{
  "loss": "softmax",
  "text_encoder_layers": 12,
  "text_encoder_norm": "layernorm",
  "text_encoder_activation": "gelu",
  "text_encoder_layer_scale_init": 0.1,
  "batch_size": 128
}
Rows from block 4 of the image encoder of a small contrastive image-text model, named by matrix and row number. Rows with one number belong to one neuron. Each number is 128 + 24 x the weight over its row's rms, rounded and kept within 0 to 255. All counts start at 0. Numbers have three digits each.
After each neuron's rows are labels from the 100 images, of 14976, where the neuron reaches its highest value: "top examples" is what is common among them. Only what is clearly more common there than usual is listed. The data: photos of plants and fungi (iNaturalist). In brackets: how many of the 100.
# fc1: MLP up (encoder.blocks.4.mlp.fc1.weight, 768x192), inputs 0-95
# fc2: MLP down (encoder.blocks.4.mlp.fc2.weight, 192x768, transposed), outputs 0-95

fc1.472:082095103162125180153149163089186148090135108084112158116101108078088138125126143128117184126106128135097164080124110092083110123116129085125129125175122134118118173161152140113123080148122130161137177121146129155106111121165137141148136179131186154167119127126094119121129128091129149143
fc2.472:133172099132153160098140137111107134147138108127084110132140157118127158119090097166127109104094108141139109104138129140150144114111092137166136097193093168144117155127167135151151117092146134142173108115116134067154097145141099123125146160129101109093180129118110116142118110124115141116
top examples: order Pinales (34); class Pinopsida (34)

fc1.25:127117156122114139167092136119122153168135131114127132129130164090102133138113139093113110100119126165091114109126091094107112093118107139125127169139163128108120124131113117156133094113113173136130128128114104117145096088092134125080097118143162186087117103125111111097177130119121108158
fc2.25:134085164108164154146139130131114113145211150115123122149086173142121160089168110096134143126123146115128148113114153169130121112090110149154136111090060092092116090130156110121102136151109093071098122131142121116112134106110132145119125141115142128084110095116147107106136153092155139134
top examples: order Lamiales (29)

fc1.734:165106134126139122107103134147115125120153137085106101142096125092150131153103115151118094104141157164080107149134159123158139094127151152129129142120110159144125132180139132132159120105163124178098116157114138118132167125141104111152115138104108113151124141143127128124123123119119145129
fc2.734:116122156146143091135120105092137173116131187160111083150115114146136119129152110141131099125128078146155094148145124114152143066142158090135143166139107155155109111161103137160141148143152100129136133116171098131145090133097096116152114109141095089108122123105124134153113178142131161141
top examples: kingdom Fungi (34); class Agaricomycetes (28); phylum Basidiomycota (28)

fc1.371:109108080144140091112128116134108093137180117170198136135162142140126114124116154155086127147155140087101097111127064089110110108134144157109145122117160100110128132128176130157137175130132130124094123151167138112180125076157125139117153124122123126124142119136090140159128139140183118129
fc2.371:102135147095142167129147127142156133110075109112092114165112111152170148137171158144146119121125143125135143110123159183133112115135100061114126134114120142143159150100123110085129115146113053135158124121056096123113126166140158130173151099149144133146107134122141113146090134142077141087
top examples: order Lamiales (34); family: Plantaginaceae (27); text has "speedwell" (26); text has "veronica" (26)

fc1.281:131097159145139136097075152131128132177146163140139119125120149167104174150150124117097122123138133107157118139129108124112136124128162136157156112099088060166123094077098106113074147098125109173138152151118150128112122107133108084146110142132149148112095142147137096138123163152153122123
fc2.281:135144133116119122146152095115095139114147126140135126120141139111125135126142148155095106101090125146124148126126124103103145129175134131087089106139129146131131163136114149098130154165115111126114093106111109105085124186208162094158095124125145103133130163068124110140153110126096089141
top examples: order Asparagales (56); family: Asparagaceae (56); text has "yucca" (49)

fc1.66:095131165140145101148138138092142128132096130122139138133150094126105106091147115135118118130118143096089116124160136152120161161121099076103094132120157144166073113146092096123130116132145137113120151174106111122124134062171144134079089144110139149143126135108150145133130146133120138126
fc2.66:146145166085117156132106119156092154177145114097087123137151136122171161138156154126112157118107127118147104162103107109095122109122140126144134120127161132143110181122149107134122079124115105165104144093115140110111158124088179160141163098143105081109146101115120093154147138110148091167
top examples: kingdom Fungi (26)

fc1.695:129071136148129139140101126136120127112067144100079114192121101134097118110109102115106098131166167108109113088177095110116172144121150105150115145148155147146127177152135128125097165127120127167122122129138155122111160145127130123089135161137125132124120095109150106120153097139137140126
fc2.695:127148113117140131111102128177133167092167085129100136178155077116106159146150145183122099182097103129115121167101150122094128121089153106165164128085158125136134115186118171145141119165109109138129142107166123114143126100120112102097136105093107115080115147085115124112124111159130124115
top examples: order Caryophyllales (26)

fc1.760:096076145104102152140102122147089144129133119169092094106165129100140112130140121166143129135101151131121123141167147120105087117109139141150188148111122136121145124095177157105110109193162140113153175112153068122104089086119127171160106147112118134166104155128158168140128130145164128173
fc2.760:121151127153103174140176106131127166131101115075168145110093123159139068117142149148105107130130127104140122128137131164120104102149090109057124115180127102111111116132117154139099152087148113147121119142152122122136127146103129153103147134163105138142147147121124109113146131137115143135
top examples: order Caryophyllales (39); family: Cactaceae (34); text has "cactus" (27)

fc1.579:133147117166143161141081108148126167110123116123137138124120132162110111144145133109103145177124117112091097126100107132115145175112134094142104148118142148140111175186145078132160123158154151094133120126082137122076169083142133136119143114127126103112144128135120108150158142094126082082
fc2.579:125128127102116107125146084090154141170137124092148125175142158127152123115095119140115085120166108131105110110078132100143158130134168102122146143118190112139142125169091117100081111130138070147124099141157142121098110136153123120114110118121110172146134155128179127075122101104115129136
top examples: order Pinales (30); class Pinopsida (30)

fc1.111:142110111145136150118174130121155134091105158118127139140137082107088181067100143152115120156147142167075130109129122126113101146138165111151120149159098120132165116136096113073102137178125136147074138108093124179109083132179131134148122115142146117137093157110122110149140137123139130124
fc2.111:152084117144113118136144138122113145121127117138133149180122137072165130111124147105133122152119081110155122112141076164140132143133114123132191142106082102106098096121173125143134119159136136138189104097126120149144118116126111152092141109096128159103105112114143132091120109097119145182
top examples: order Pinales (51); class Pinopsida (51)

fc1.518:116116122102125198122132140149133124134118130145135125138125096131106122115135109114092100163147129174125162152155099095116120133106127085154159127138129173122118142109154164132111120116148160133147132097084170118115106120096082127122141150118121126074139120126172104137127084111136140109
fc2.518:156149106154149094112101143083150128112155170149133118130126127109121127087089126112112148168124120148109138133156153133129131152143127157152176123137102093141127129120124143119116141130089133129119115151125053127121125117100137119107123103150162121114131119115089149166163158135103095153
top examples: phylum Basidiomycota (25); class Agaricomycetes (25); kingdom Fungi (25)

fc1.435:102130120167133151119174097119152178127105145118111143149120124136112147120121140130148136119093136154133119082116134154135116075107127080179084132134101105129143157146139152100104142134136117140104114148091141093130145109149142139093153123179133115134085111167204078145149135151098123162
fc2.435:151140113119127171098136112096107127088127178099096171086122149105157128122124139140100172120130125106101112132093164189138149115162138121102148125154133109108141116088119108136147183119099146111155115118118125125143111127115143133114164181124113133096131091099136100111192145139135113142
top examples: order Caryophyllales (41); family: Cactaceae (38); text has "cactus" (35)

fc1.150:146127118132107162156102123127125112101119178140144133155119138153150124138127129122110126132123147100130144087174120075085140150117108119166126120116167127162154112135111081105141075138080104129118132114163108156136129116143101148128109136098145152085101160125109096130114137100100121164
fc2.150:116114147153159118140165186138140126129122125153104110166125086127143145122167093118095084173118112094105100180132129140164116163121150165143137156166161097123139135136129155118083134140166157129124156142129116164115115135134097131122102123131120140078142159093178089093173132128141136128
top examples: order Lamiales (30); family: Lamiaceae (27)

fc1.549:063124103129124174103127136116126118106104166135129140115162109129137127114103112146102105099161112126127132140136146168116089098146140091124113088108133118159137149129113119175118118112136097111132104144120155133109129114138133167157151145131116141130121145153094144092169085145135115173
fc2.549:138094193144129108127169114113107087130175143107062104118109156132120110120109150132113136129140115120097146135133139127137131096138154137125144142101123183121137103112115155156158132099139169110155095095090126177116163135140134101094135160154100133132109125114157087118143105121154125141
top examples: order Asterales (55); family: Asteraceae (55)

fc1.157:155099131125122156113173138107128163105155125132111098144161157154143143109096113137144119144153121136120126164132102101118106142146112108114158099145089104173114123108127160087118139175103126155082127146112082157102124105140102105125125182149064151111100116136145134175202104124136124105
fc2.157:133103194153180097111141065083132118124144111105174161090096116159131104164176117126134132134121130141128084102133124110126123144153120096122134112106134150118113115098122113070150153107149197200147113123181128147167095105096111144074139117106122127124163123134099137131149092139152145136
top examples: order Pinales (34); class Pinopsida (34)

fc1.108:139088125134114156120104101127139130103122168106129150150112140140133147122135093134174168141107149176139147120118110165135136114126132089174156138112145169132122145122145139122158090124108170153146086116097184131109102103121100151109129142130162129153130129123118145139124098149110137128
fc2.108:106163089084142119144109135132149138108130106149139082128128082127135122094115118120124136131132148097119088166114157124140112141166112139129166120160109104105120127105102176106092132104096121126103173116139079156142126110113113141128140130173122141123115136122135136121151149163168112135
top examples: phylum Basidiomycota (61); class Agaricomycetes (61); kingdom Fungi (61); order: Polyporales (40)

fc1.674:143122143144144087150123124145143119093168126142105104150116116134111121140115109141165108135114157111145127133132129129112116111172132076104112112141136124085092131121140101142164137141105113173139134122122136128155137098123118093099096124096203112128086142182120133176122092101107115106
fc2.674:105134100087158114133155133125152115129115133116166142132143133139162121160139115115128164106083163105165103133126125149131130123115090137130121145095134114136148147123091145109103129118150125134100174126114114154118091146160188135126168132147105177150141132120131100126092124121097124148
top examples: order Lamiales (25)

fc1.706:154134136126150080107096132187116156146146103118139133132148130111111138161135108140140143128106154132106116116114117123106144128143083096112134123108119087123124113138089125179093161167125130144144090095114165116145111105143116105139160148118082147144140157143114155128125147131128117160
fc2.706:151111115136117141112094123179078115121090101120129176077147118159131108163123135143100156136096125093107141102138133128132093110133135144113178093136131126112101143090117120171109150117140120116102102100084144143111097156130153118107166143083126132123133165135155119105171112166144141108
top examples: order Asparagales (29); family: Asparagaceae (29); text has "yucca" (27); text has "cactus" (26)

fc1.158:142126161141162123091132110146096145163139151130128104141109142102098135148117121113152138141097134131130146133116132102184124153105102127128165113065153139131159141152129125143115129155116152094157121162086130112139138126132130142132114104104166152118143118124136124131093146179109112142
fc2.158:107136095086153166111128164093146139116120095101134159077081095173133146156124119149108123082117204138173077091168139138123129154123105131157111069126108180147123120129116153124152130118107106105095093127144147093185126154149167147128128113145113146136105100127119110124125106121150148105
top examples: phylum Basidiomycota (35); class Agaricomycetes (35); order Polyporales (32)

fc1.105:119111149163108097143143152098134148129115145129135147146155143134155149103123106082129156110157159154107095116119128129136152123123161154140079129119087126102109154148092131181125118118129130130112128126104098127111118096163191089102155136090128130123098090111163174107140169132085145145
fc2.105:129149170137126147160105131122151145140160112096090129090154116161140116151139127160113128136112104121114091107143171132071064137102077131164127150168119071117068131131155126093094157136119106136124120144133166142133128182091095185117092119150121089132131139094115114109128125146148137138
top examples: kingdom Fungi (26)

fc1.385:142135170125145124093128093121141096168152143180148146100146141115144099110103098121111089078158135162095134140185130133095121164114134112136138133123142135144162062097152110126120105155164125130122161156115136166099132132121117125136112087132117136109124140126112126176127105106100144100
fc2.385:146129151159108122166155127127086102110117107113136165092132148136154125150125111128103125152142139143153154154113130137168132098117150136134118142178153115151160104118131120129159115120137166092183145168102192152104176146127126141161139108119132143146103157134094116130104106140088133145
top examples: order Asparagales (31); family: Asparagaceae (31); text has "yucca" (29)

fc1.256:162152101140197107131123124127104105109191131143125122158126117101103157170134146110119149130109157171102107141082113166115095124153102107115158108134130082131157099177150103166107154115101091160146127158137138092145116104101114137092152146153135161096111115114138130166095150127141119108
fc2.256:145119125132112140132119166132118100137110107149141112150129089126143181118159056102145121080158128135119133114068148135189162101169133114118139103151147127111156148158148132165165139116105133104116125157095107149138131099123116137160127123127124167098132111131120155138106141105110135092
top examples: phylum Basidiomycota (46); class Agaricomycetes (46); kingdom Fungi (46)

fc1.571:095172145130160135139163150136133148118114134131058103114098165130125108114109139163147134123136148143087113078172093115089146160141143095151105138148127081122153139139091092126098136075161161116123143109147103175137113109139135161184110140139099151126141105110141100135082110136132144113
fc2.571:108138110135157126120066113115153129128134141112160123154129130133090151153101122107124134123139119114196124179104130133158146088099138123083097128139098165143088109093143124120148127170099098154125160179112185137132106149148132111084129117122108124102134133159104145109158114164100169144
top examples: order Asterales (27); family: Asteraceae (27)

fc1.42:183129101121137089096132154153122145134113113143142136145130109127163134139173152108122098152110115144126157102161091132129119046127158099118139119162133181202126125146117110095115110126135145095087135110145136090129109075124125140115150164123138120135115126096138086123175137185121089132
fc2.42:119159186149148128149127149119085110128151126082113077156153166125090075092112114125110126135144114132119149130120150142167129114135115139130163144133129169141119122129143124150124150116158103122099164116163110086119112155124167119127124141107146173099150177158151096121111130168100160126
top examples: order Caryophyllales (25)

fc1.626:116157155108154171156125091128145167139138166118110088114129167156094138120136116132180134117136152123107131129155125107109166141124118149102143126148146128146133172118142110098127125093099146148137136115083127139109093121120108172086075112129124153122175124148179111154122075122115087100
fc2.626:110103134128127152097110139122080071092124149142187146146113122118109126114124087093107132133128111137136117128098076153100099147148118132157167148114099128142109108098160120161134113156145126152127110157137103150170160135089148121165147156131111134113119139124153129098126116159123116114
top examples: phylum Basidiomycota (28); class Agaricomycetes (28); kingdom Fungi (28)

fc1.159:137191129131138132123131121127111124127124163178125125142082122121126132104132108141133167113120134115112161124086185110092099075098138130182108079162146134129136138113127130173114128156120147091175132105114114120131161101126154148096147124126132145117131121119142127148124138120106134168
fc2.159:104127132116068152129142124114154117112155163084147130128163140133153147122151131125135112091117154158101145105126153156183096114134097141168084129168138152140100137098156163145150118152121139116114137118133152100102127092146106110154119117113084118094094172142110123131141145111152129111
top examples: order Caryophyllales (33); family: Cactaceae (31); text has "cactus" (29)

fc1.636:140168154133142135126142118109110116140149096147149167097153121116140110102113138102132111127120115126139131118154093199098096135142082162143115132103125147113147107104115135138121132126149141119085149123082123103125141165163142126089132132096137100151109113130133097149136099135161097125
fc2.636:147097143088102142154124113121127181129144130135154121156128143114093152154139141112093128126119146168164143126123168113142137110100162164070164122107140120113154148122097118123117111130116125211121129115169132154136144166149113141126149080159128126100158115149083175108137168113105147147
top examples: order Caryophyllales (35); family: Cactaceae (35); text has "cactus" (26)