Weights of a small contrastive image-text model.
Training: 7900 steps, batches of 128.
Rows from block 4 of the image encoder of a small contrastive image-text model, named by matrix and row number. Rows with one number belong to one neuron. Each number is 500 + 40 x the weight over its row's rms, rounded and kept within 0 to 999. All counts start at 0. Numbers have three digits each.
After each neuron's rows are labels from the 100 images, of 14976, where the neuron reaches its highest value: "strongest on" is what is common among them. Only what is clearly more common there than usual is listed. The data: photos of plants and fungi (iNaturalist). In brackets: how many of the 100.
# fc1: MLP up (encoder.blocks.4.mlp.fc1.weight, 768x192), inputs 96-191
# fc2: MLP down (encoder.blocks.4.mlp.fc2.weight, 192x768, transposed), outputs 96-191

fc1.278:453473428564540434562510544473448507516432482465493483510500483456512480456534558499502524482519542456467462509453476466562569512404593568456529445528475472492559531433512514485529466474481477473556524455444494539544405478518575525454520555454496477540449544542494570517548540477546483539
fc2.278:490506525504364477504529466468522444500603508459519462490545485488519551572466473501577399436523406471507544554468457479411481460522481560547594493503498502483489450514547510503519465457487464550477485519562465515591475533519456510544517516563480482563554526440527485529450530448486451470
strongest on: class Liliopsida (37)

fc1.357:479457447475501497461550502528504466489527526507512553504506564505455533435519573392515520461449547470456535578465561555548466574514556513487565448471428522516484578474524539468497497547396494456515521571530533525486478485528535410521439520525421453459470520563441529449440498451533482511
fc2.357:484476573523499430523487537511523489494498512533482491497503429547533490526468389626459498515512510491534462439514438501496530450477449444460408540522577489489511416533470423491574498394623479547509460475434477462470450523462448562492564478477536565424547481487508464541547484565468507458
strongest on: order Asterales (28); family: Asteraceae (28)

fc1.157:539476421520523553486588541487489493471465442420522550476533474459507499511601477506536473455530508451559497459473481465566515493467491461482458486490579555479465458489538540494475491487524509515443512492469463502511595502486505536420536533544468521466441511494489510540520471572512458553
fc2.157:506496541490474533521480465500506527503551487547478553485449504505471461517486502511472429408465518507476476545469601524507481521482505424452511500440471586481502498524470519527421436516546509506497517481455497513551524472523504508527555462493550525493483558538496530554476483482489538468
strongest on: order Pinales (34); class Pinopsida (34)

fc1.321:482486503492427536525445459421534497510513548501490527494483511574455460457524428492510440594486479539552546477426486559457457477443432506545451446536502514455489530511457549400528477403544477526489469498509538557535466450441509486467412466565562515437497485516461461487504552504465566511
fc2.321:574460502527515488456529482531563485397454494581533488486550501467533490451503462471526499473523499558457516518513575476594502526487404475515534490508567569501570507528551510530555522437511523524517498506515506484533463540466453539452487522452503412543462527515494528497501520550558490508
strongest on: class Lecanoromycetes (29); order Lecanorales (27)

fc1.706:491565473545483495475441477547531415488487488546526501535600501485507487523464483465449494520489516488505512437451485515444520479506521528529417550494574590471479533399547533474552538491466549505423581519458529519430472484584436520563515424506497540494430471541541483459477422434547565525
fc2.706:533493421538508507478494505520488492586509531478494482492522494431561487469368500498523562534525473468542485474453459481521499546521519561520575509449553498533502523560467539541462453506527508505519515455499478579460516518522512516525530491639445442464496459529474580486563457446519500473
strongest on: order Asparagales (29); family: Asparagaceae (29); text has "yucca" (27); text has "cactus" (26)

fc1.603:483512488576561461541538496491477438506513483505510490432443493490521462538564489429500486507560505548535519539412503538481575511548436537511453457468408557460502512522473460455498502553563495454516477545472548543540481498570485464496458523502516430428475516465523495596512606517414507459
fc2.603:487446462553526538540470536501579489535565425483543536453533449474547559504542499540562505501550446455487473536485523573455509476441512501549479400492546452457517530441496582458457534511569512564468453451497505466460524548506510460482446526491515387406509468488510466498491540535480526507
strongest on: phylum Basidiomycota (33); class Agaricomycetes (33); kingdom Fungi (33)

fc1.760:478474482521524484492531513508477489550520540442506546540474506538503454558448461544468553442596461445500495530557461504457453466491529584494478496520509500495476448463490489500467458499494532557489382477459472486542517535507526516508492487519449520498443522438509507518536480498530424477
fc2.760:510554521568553504531533571559395477487495527518515478526477538453472474556539417523496492495498548516496493429502576457482466553523559533520529436501521481531513465419441506491610479477535525454450469531453529461457507464547485431494487504387556507552540442489506465465560440520487513510
strongest on: order Caryophyllales (39); family: Cactaceae (34); text has "cactus" (27)

fc1.752:495519480490488527471559499496505505581431493579585523462492535567542446496543469523490418499494546485516463473493456509538569494514548439524513478459454588465549451536483570480576524506543508470513453475459491525550516519521488479460484466474528450534511493565520515465462533511492540488
fc2.752:536412461453544409510480493510492522495502464495571547448460500488552540573547509471493532446485576497433493539511441541542576566507436498528500455516508504501459460508517553484454501498502458450528506474448506522561480508526502514551461487492442527487471533505496433515455493527442493495
strongest on: phylum Basidiomycota (38); class Agaricomycetes (38); order Polyporales (32)

fc1.588:395516484515509505504515566453516539502534485457513478458518521504497522557553516493503553542488517482507460567490506540537466571541507460516518618510509544470476535420529525481485531450555474526428482553500468514500487446450454448393546540471463517479505499436478492507477568530453474559
fc2.588:476490532529548584409458511526487577489477532616474498471556506544529479435503582474479522534480501531544494490461436507496538450546535542460522434521541546527531545506479475460484470519476518598519466527457507507500449431478488505518463517510490553459523475452471494484543486492490514517
strongest on: order Lamiales (28)

fc1.572:477541472518528441400495463499548420454447416509457515471574514441510493554405465519494483540544459484502525539466505532480490441542424502480418469471528500455498456430524516462500513470483489509535566550487484500484485496491505465486501538526497548467506514504429540528481605445574555459
fc2.572:475472501435520481476579512498455533509520549499516469512513521525496535470531502520502547462493570466480529550501505453548537542591464418520521597497506475457499569538526455467506500491565475472479563419492447512518483407479479564481489517479551420473469567492512492481528390571556495494
strongest on: order Asterales (46); family: Asteraceae (46)

fc1.748:436463489450568414501503583489533551512527499503561458422476502442469563547465581526510493386560555547511493514465490534522468468529519481473447478447523469486447492487481473521484543495502509496532535558525511478470501524504480469428446470480558453576498513500487499583488488517470403469
fc2.748:513570556389533535448455461468583537503512452526481458423535459491527543524540452416483472401482525487445493504578513467511466424522540485529503507440520549438502533508514481539570516535462537515510505432503458517584545583454497552507526460452460541475478547491530423471473439511521515490
strongest on: class Polypodiopsida (51); text has "fern" (46); order Polypodiales (40)

fc1.231:450553522584513494469476503473485523493488480525434581492539498501477548506590587450432443438494566526414464475498426453564513519491494513507560581511492469521556502452486452478477452480472502496494512479557532437550484490484547486516476425480560449472494516396524526481535562481542522556
fc2.231:529453473546579504516438491483521512512588489495496457413466451519430428574428463469508513462513466508515513547449459504551495534524530462467459480566508495534496532447449600531531487456520475465509537530489510474412510464530498424582562490500506495532506459533422547469542506463529471561
strongest on: kingdom Fungi (29); phylum Basidiomycota (26); class Agaricomycetes (26)

fc1.36:518520464467543449472477495457564486539487462458517526553498541420424491500471472507486506555456542457453490506502419508527467469486452515549476489475475512489491544572502531461443492483496386495472506435475434514471521466461648422462551539487533484471509495501483510504560555531507473502
fc2.36:406480463509517589479529544478449541417533566487489480492507542493504521567529462545493475566503557535537529595545507552455533472480503487481485504488539429495521501431493443504530547485501564530497483578487490427398473519433492552528483520459508460578535446523497511503502482522542501510
strongest on: order Caryophyllales (30)

fc1.27:502540496532566481518477463463534464496503468432476544519500482514478451516490512440467454487484562540525480490480472524452492490501487486515441519517501477559527469482482516509555545503501462546609516470490494490530496480495597523502495578522467374469470523486514463549534533452534448503
fc2.27:464517544530454509482495425463517530561490484464486532504467450531524518485594443438445536497572480560485509456562502523486484603504481511465560545476415507533501455420520582375544436494519517512511451500512515506542548488527441408590483531516461475481455467484458545550479552466548506560
strongest on: kingdom Fungi (43); phylum Basidiomycota (41); class Agaricomycetes (41)

fc1.385:489489541566556416558508551511528470508479501449468515509555415601461469523550512464499466521488472479454472473513458526487498486526449485444507522464512591466491487547487590489499524514496605481456505459462506562538539435541463477550454453514505474519443518537553523544480398522486471526
fc2.385:514568536481488539509448494488486532428477490419570432498538546487468474471558449493531482485492464571432504465501520517459452449457429469518483467457532461527461427458489478540526494490481509446471503504378473451450486553451524489576497452542514513541452428461541529556572465550462457528
strongest on: order Asparagales (31); family: Asparagaceae (31); text has "yucca" (29)

fc1.453:453471536497501519514504516528528404557523461491495487411441500500487389563493535452501460552515582483497486469408455476497477459454545517563499461493490511496520495555570461464508441520596555501469586514482465552500505457475603472439511453528537559471459553528480465534487494495475501481
fc2.453:535479520539528460473488429460531532565487523488497492490599517512505505511519514598551463503467466423505585492436485518487547567503501563469541448486524424524516464455491472560551488466525449454484514572500540515474432414432445498558557428491448519517471529509488560529531540484505482557
strongest on: class Liliopsida (27)

fc1.571:521544466471536473525526543606504495525536423520492481471475488430497539474566556523498477533470545524472508423433463519532507555450529584484448424527479500480480490464458485493466517477480468461513481512464502516483502517522511497460555478533445478543555560546581475492536574483471468445
fc2.571:482526565498545442438534474485480423460505549480498438512517524577470432511420480459505544407489476470602465519547520486529474469507467473487527582471500477527511473559513465481484517453475578565464459504544495483493514526505452553522506524481581485484525451497482492520584475517472482522
strongest on: order Asterales (27); family: Asteraceae (27)

fc1.526:525496431464522490495554569446459527575469471496525436456550539451499467548523564530474452520513450462468505485434548553481474514492492453507459461453482482475429507504450466524556477504478532627531415466477512403490521544455507482519517581499560504536520558467520538477491543394481486527
fc2.526:485514529464537613486486487540536556471592554469474505507477621478433465524522519443490536529534474519539511537533503437568457479488516453481464506470520481537536548484527453518488552497471496440482540504471479523472474416476469522475494455478465489533494448464536542559467473539530443465
strongest on: order Lamiales (26)

fc1.718:506474492477508496513500554517559463462463479490486585533532500448469491583491492475476446486482590489487414471451514519557462409435503502501465508519492475433467529467428558415492497475511500540482531460489592436507451512476442540499511510478495471549541530465511550542495426487535512465
fc2.718:507537470529456471504537552523457553454499626496535504463478481472507489511453481512484513448525482497490452544435574434509491448511535512461488502473557448471422515521476466467544559474542483517483472479433513530505476531491469501500573501487488495611558493536499458465424477498510506493
strongest on: order Asparagales (53); family: Asparagaceae (52); text has "yucca" (43)

fc1.713:551511442495473516498567508539487529468472414491605444468481509443428525517518586530481495459574525455482534473511561448500523530508472490461507520509500460514442550496515537457487565554543515466568474468575430425485515494532470448473519541515515485505529501468475464556505497529481456517
fc2.713:452559476537512517572488545474492474563541522526496486484422507490496433497540505452548531459516501540485490503517494534486579508455543469531404540469522446487529507507506418493494396537493502466515563544398514567540450450479525537514496494468455498435526572577509482536452546466534476489
strongest on: order Lamiales (27)

fc1.557:460542432485505442538509543536452480511474509513540467563575522533507408535492526504449489469470470506487457559509490490502463527440525536514453422480447505489564548466456510446600458562494519494563562568505551520503507486420519462473556482546454492521578535431511521498483527492451446511
fc2.557:503575498463455402474519572511479495497494508422436513518588472461505485498536503466456439456515486531555537504458482449515508432473501517508465462457537519509599424434489522493517484520513498444570538468588533558446482544541550504519441530507517573478502462481466511496464493468497419464
strongest on: order Asterales (27); family: Asteraceae (27)

fc1.161:508527483450447508536480595399478479463543462502608569441433494461523440538434503530463461519437521494564519497480534513411490438519573522520491483492544491458532557484460521487498489547503548496500504454506537473488508498491488528466467455515488561464532485582541501567546535526501554509
fc2.161:477515432514458575490469473466455527517526571513495543470436544474527485534452528511426518568449476515458471442519521491449570477531510552465489507531499549467548485433441467498480469530434437494468534490469468489532494516565529522560492518477521451564424573507525458469595479543541552505
strongest on: order Pinales (26); class Pinopsida (26)

fc1.62:514480472612558523565522493454507480461471528527533507523495434489520488557484471541484515511507531496500558454546490488536488508499542498534498453543489452485533522494554495442479507498543517510614452500506476410458476404437560440506472500494475565507478484490450505497496533530475441495
fc2.62:491525408545562470485522406553475558465519432510471436487535578568527444476511504469488489472539448452497501500509494480506518527506510520548457465443469441473492503527441469476491492536465474501536509483522456497515551424474516465513547484500506463536543510496477560512440493518520521500
strongest on: order Asterales (30); family: Asteraceae (30)

fc1.221:496482560441440564565456571546520460419501559524512477476516570562409534516464527488577442537499457500464557432460362529418493504527523528548522509472525533463573503502502582457491557472537532532506451531478535517479482397513512505483520491488476546505539482508526494494526453446551476530
fc2.221:533459490575429479489544469504487560496516437506475515545537472498531549570533494524491530512471429476474443517485429500500538495492481541493507430511502449484511462519549479551538474517517540479498438496588475493439467461503537524559555511447520441528550488504474506535547459519518537457
strongest on: class: Liliopsida (35); order Asparagales (29); family: Cactaceae (25)

fc1.717:536476452526485505596508430540510497571515510496480553469562465577532524548466511495509426494427495527488481497434476524506479522512498518507500537553549512541541459458479469503524436466475480495534525483469534479563466505486461455506479519497578536505507535466476582517552512569548563496
fc2.717:579577559557473481475486525429481521511513483503440503506494495530537588544472502473454509499542549459499516477485455467440490451534518487580529463509520502502424501477543556535528523486472446521535460512551478533510550547552538462475470506509466449540490492464499498528528513515515555462
strongest on: order Lamiales (33); family: Lamiaceae (26)

fc1.626:440532502474533481602509578473533385491543493408490452482501522525491533516511505480534494503549517547442470506451484555491542531462493527510483475528418518483464504432490541488509533528478549532450530483547446555541447463500458421488496490445518472461539574560536413499478491513492493526
fc2.626:566461567516499481405458483517496547453491523558528514441507481487540536477479471553460550486488495471515532494501503487496454488509466491422446572560522488516605448508487498490433494421547455459536431612476555475457473527528568571512533540550471524533479457561471532558523539484438565460
strongest on: phylum Basidiomycota (28); class Agaricomycetes (28); kingdom Fungi (28)

fc1.579:518557522543542483507463529497563518568497486538498484520483521441490515459458514485499558571582518529557433492535526544511515493529453566433458505487525462476559476496522498468472444506511443490485481565489535494463427483481423448484458473463477467575554392476499477583446514535534490450
fc2.579:555455515485417516530478525503464480472574485497431514424495469437483512486506462518516552528456520504481558524440500555511508512574531482621500474496448534521513536500470528571507544473518477494509506543514497565511541543536508540566535492418456471488478605465457479424515492513477454504
strongest on: order Pinales (30); class Pinopsida (30)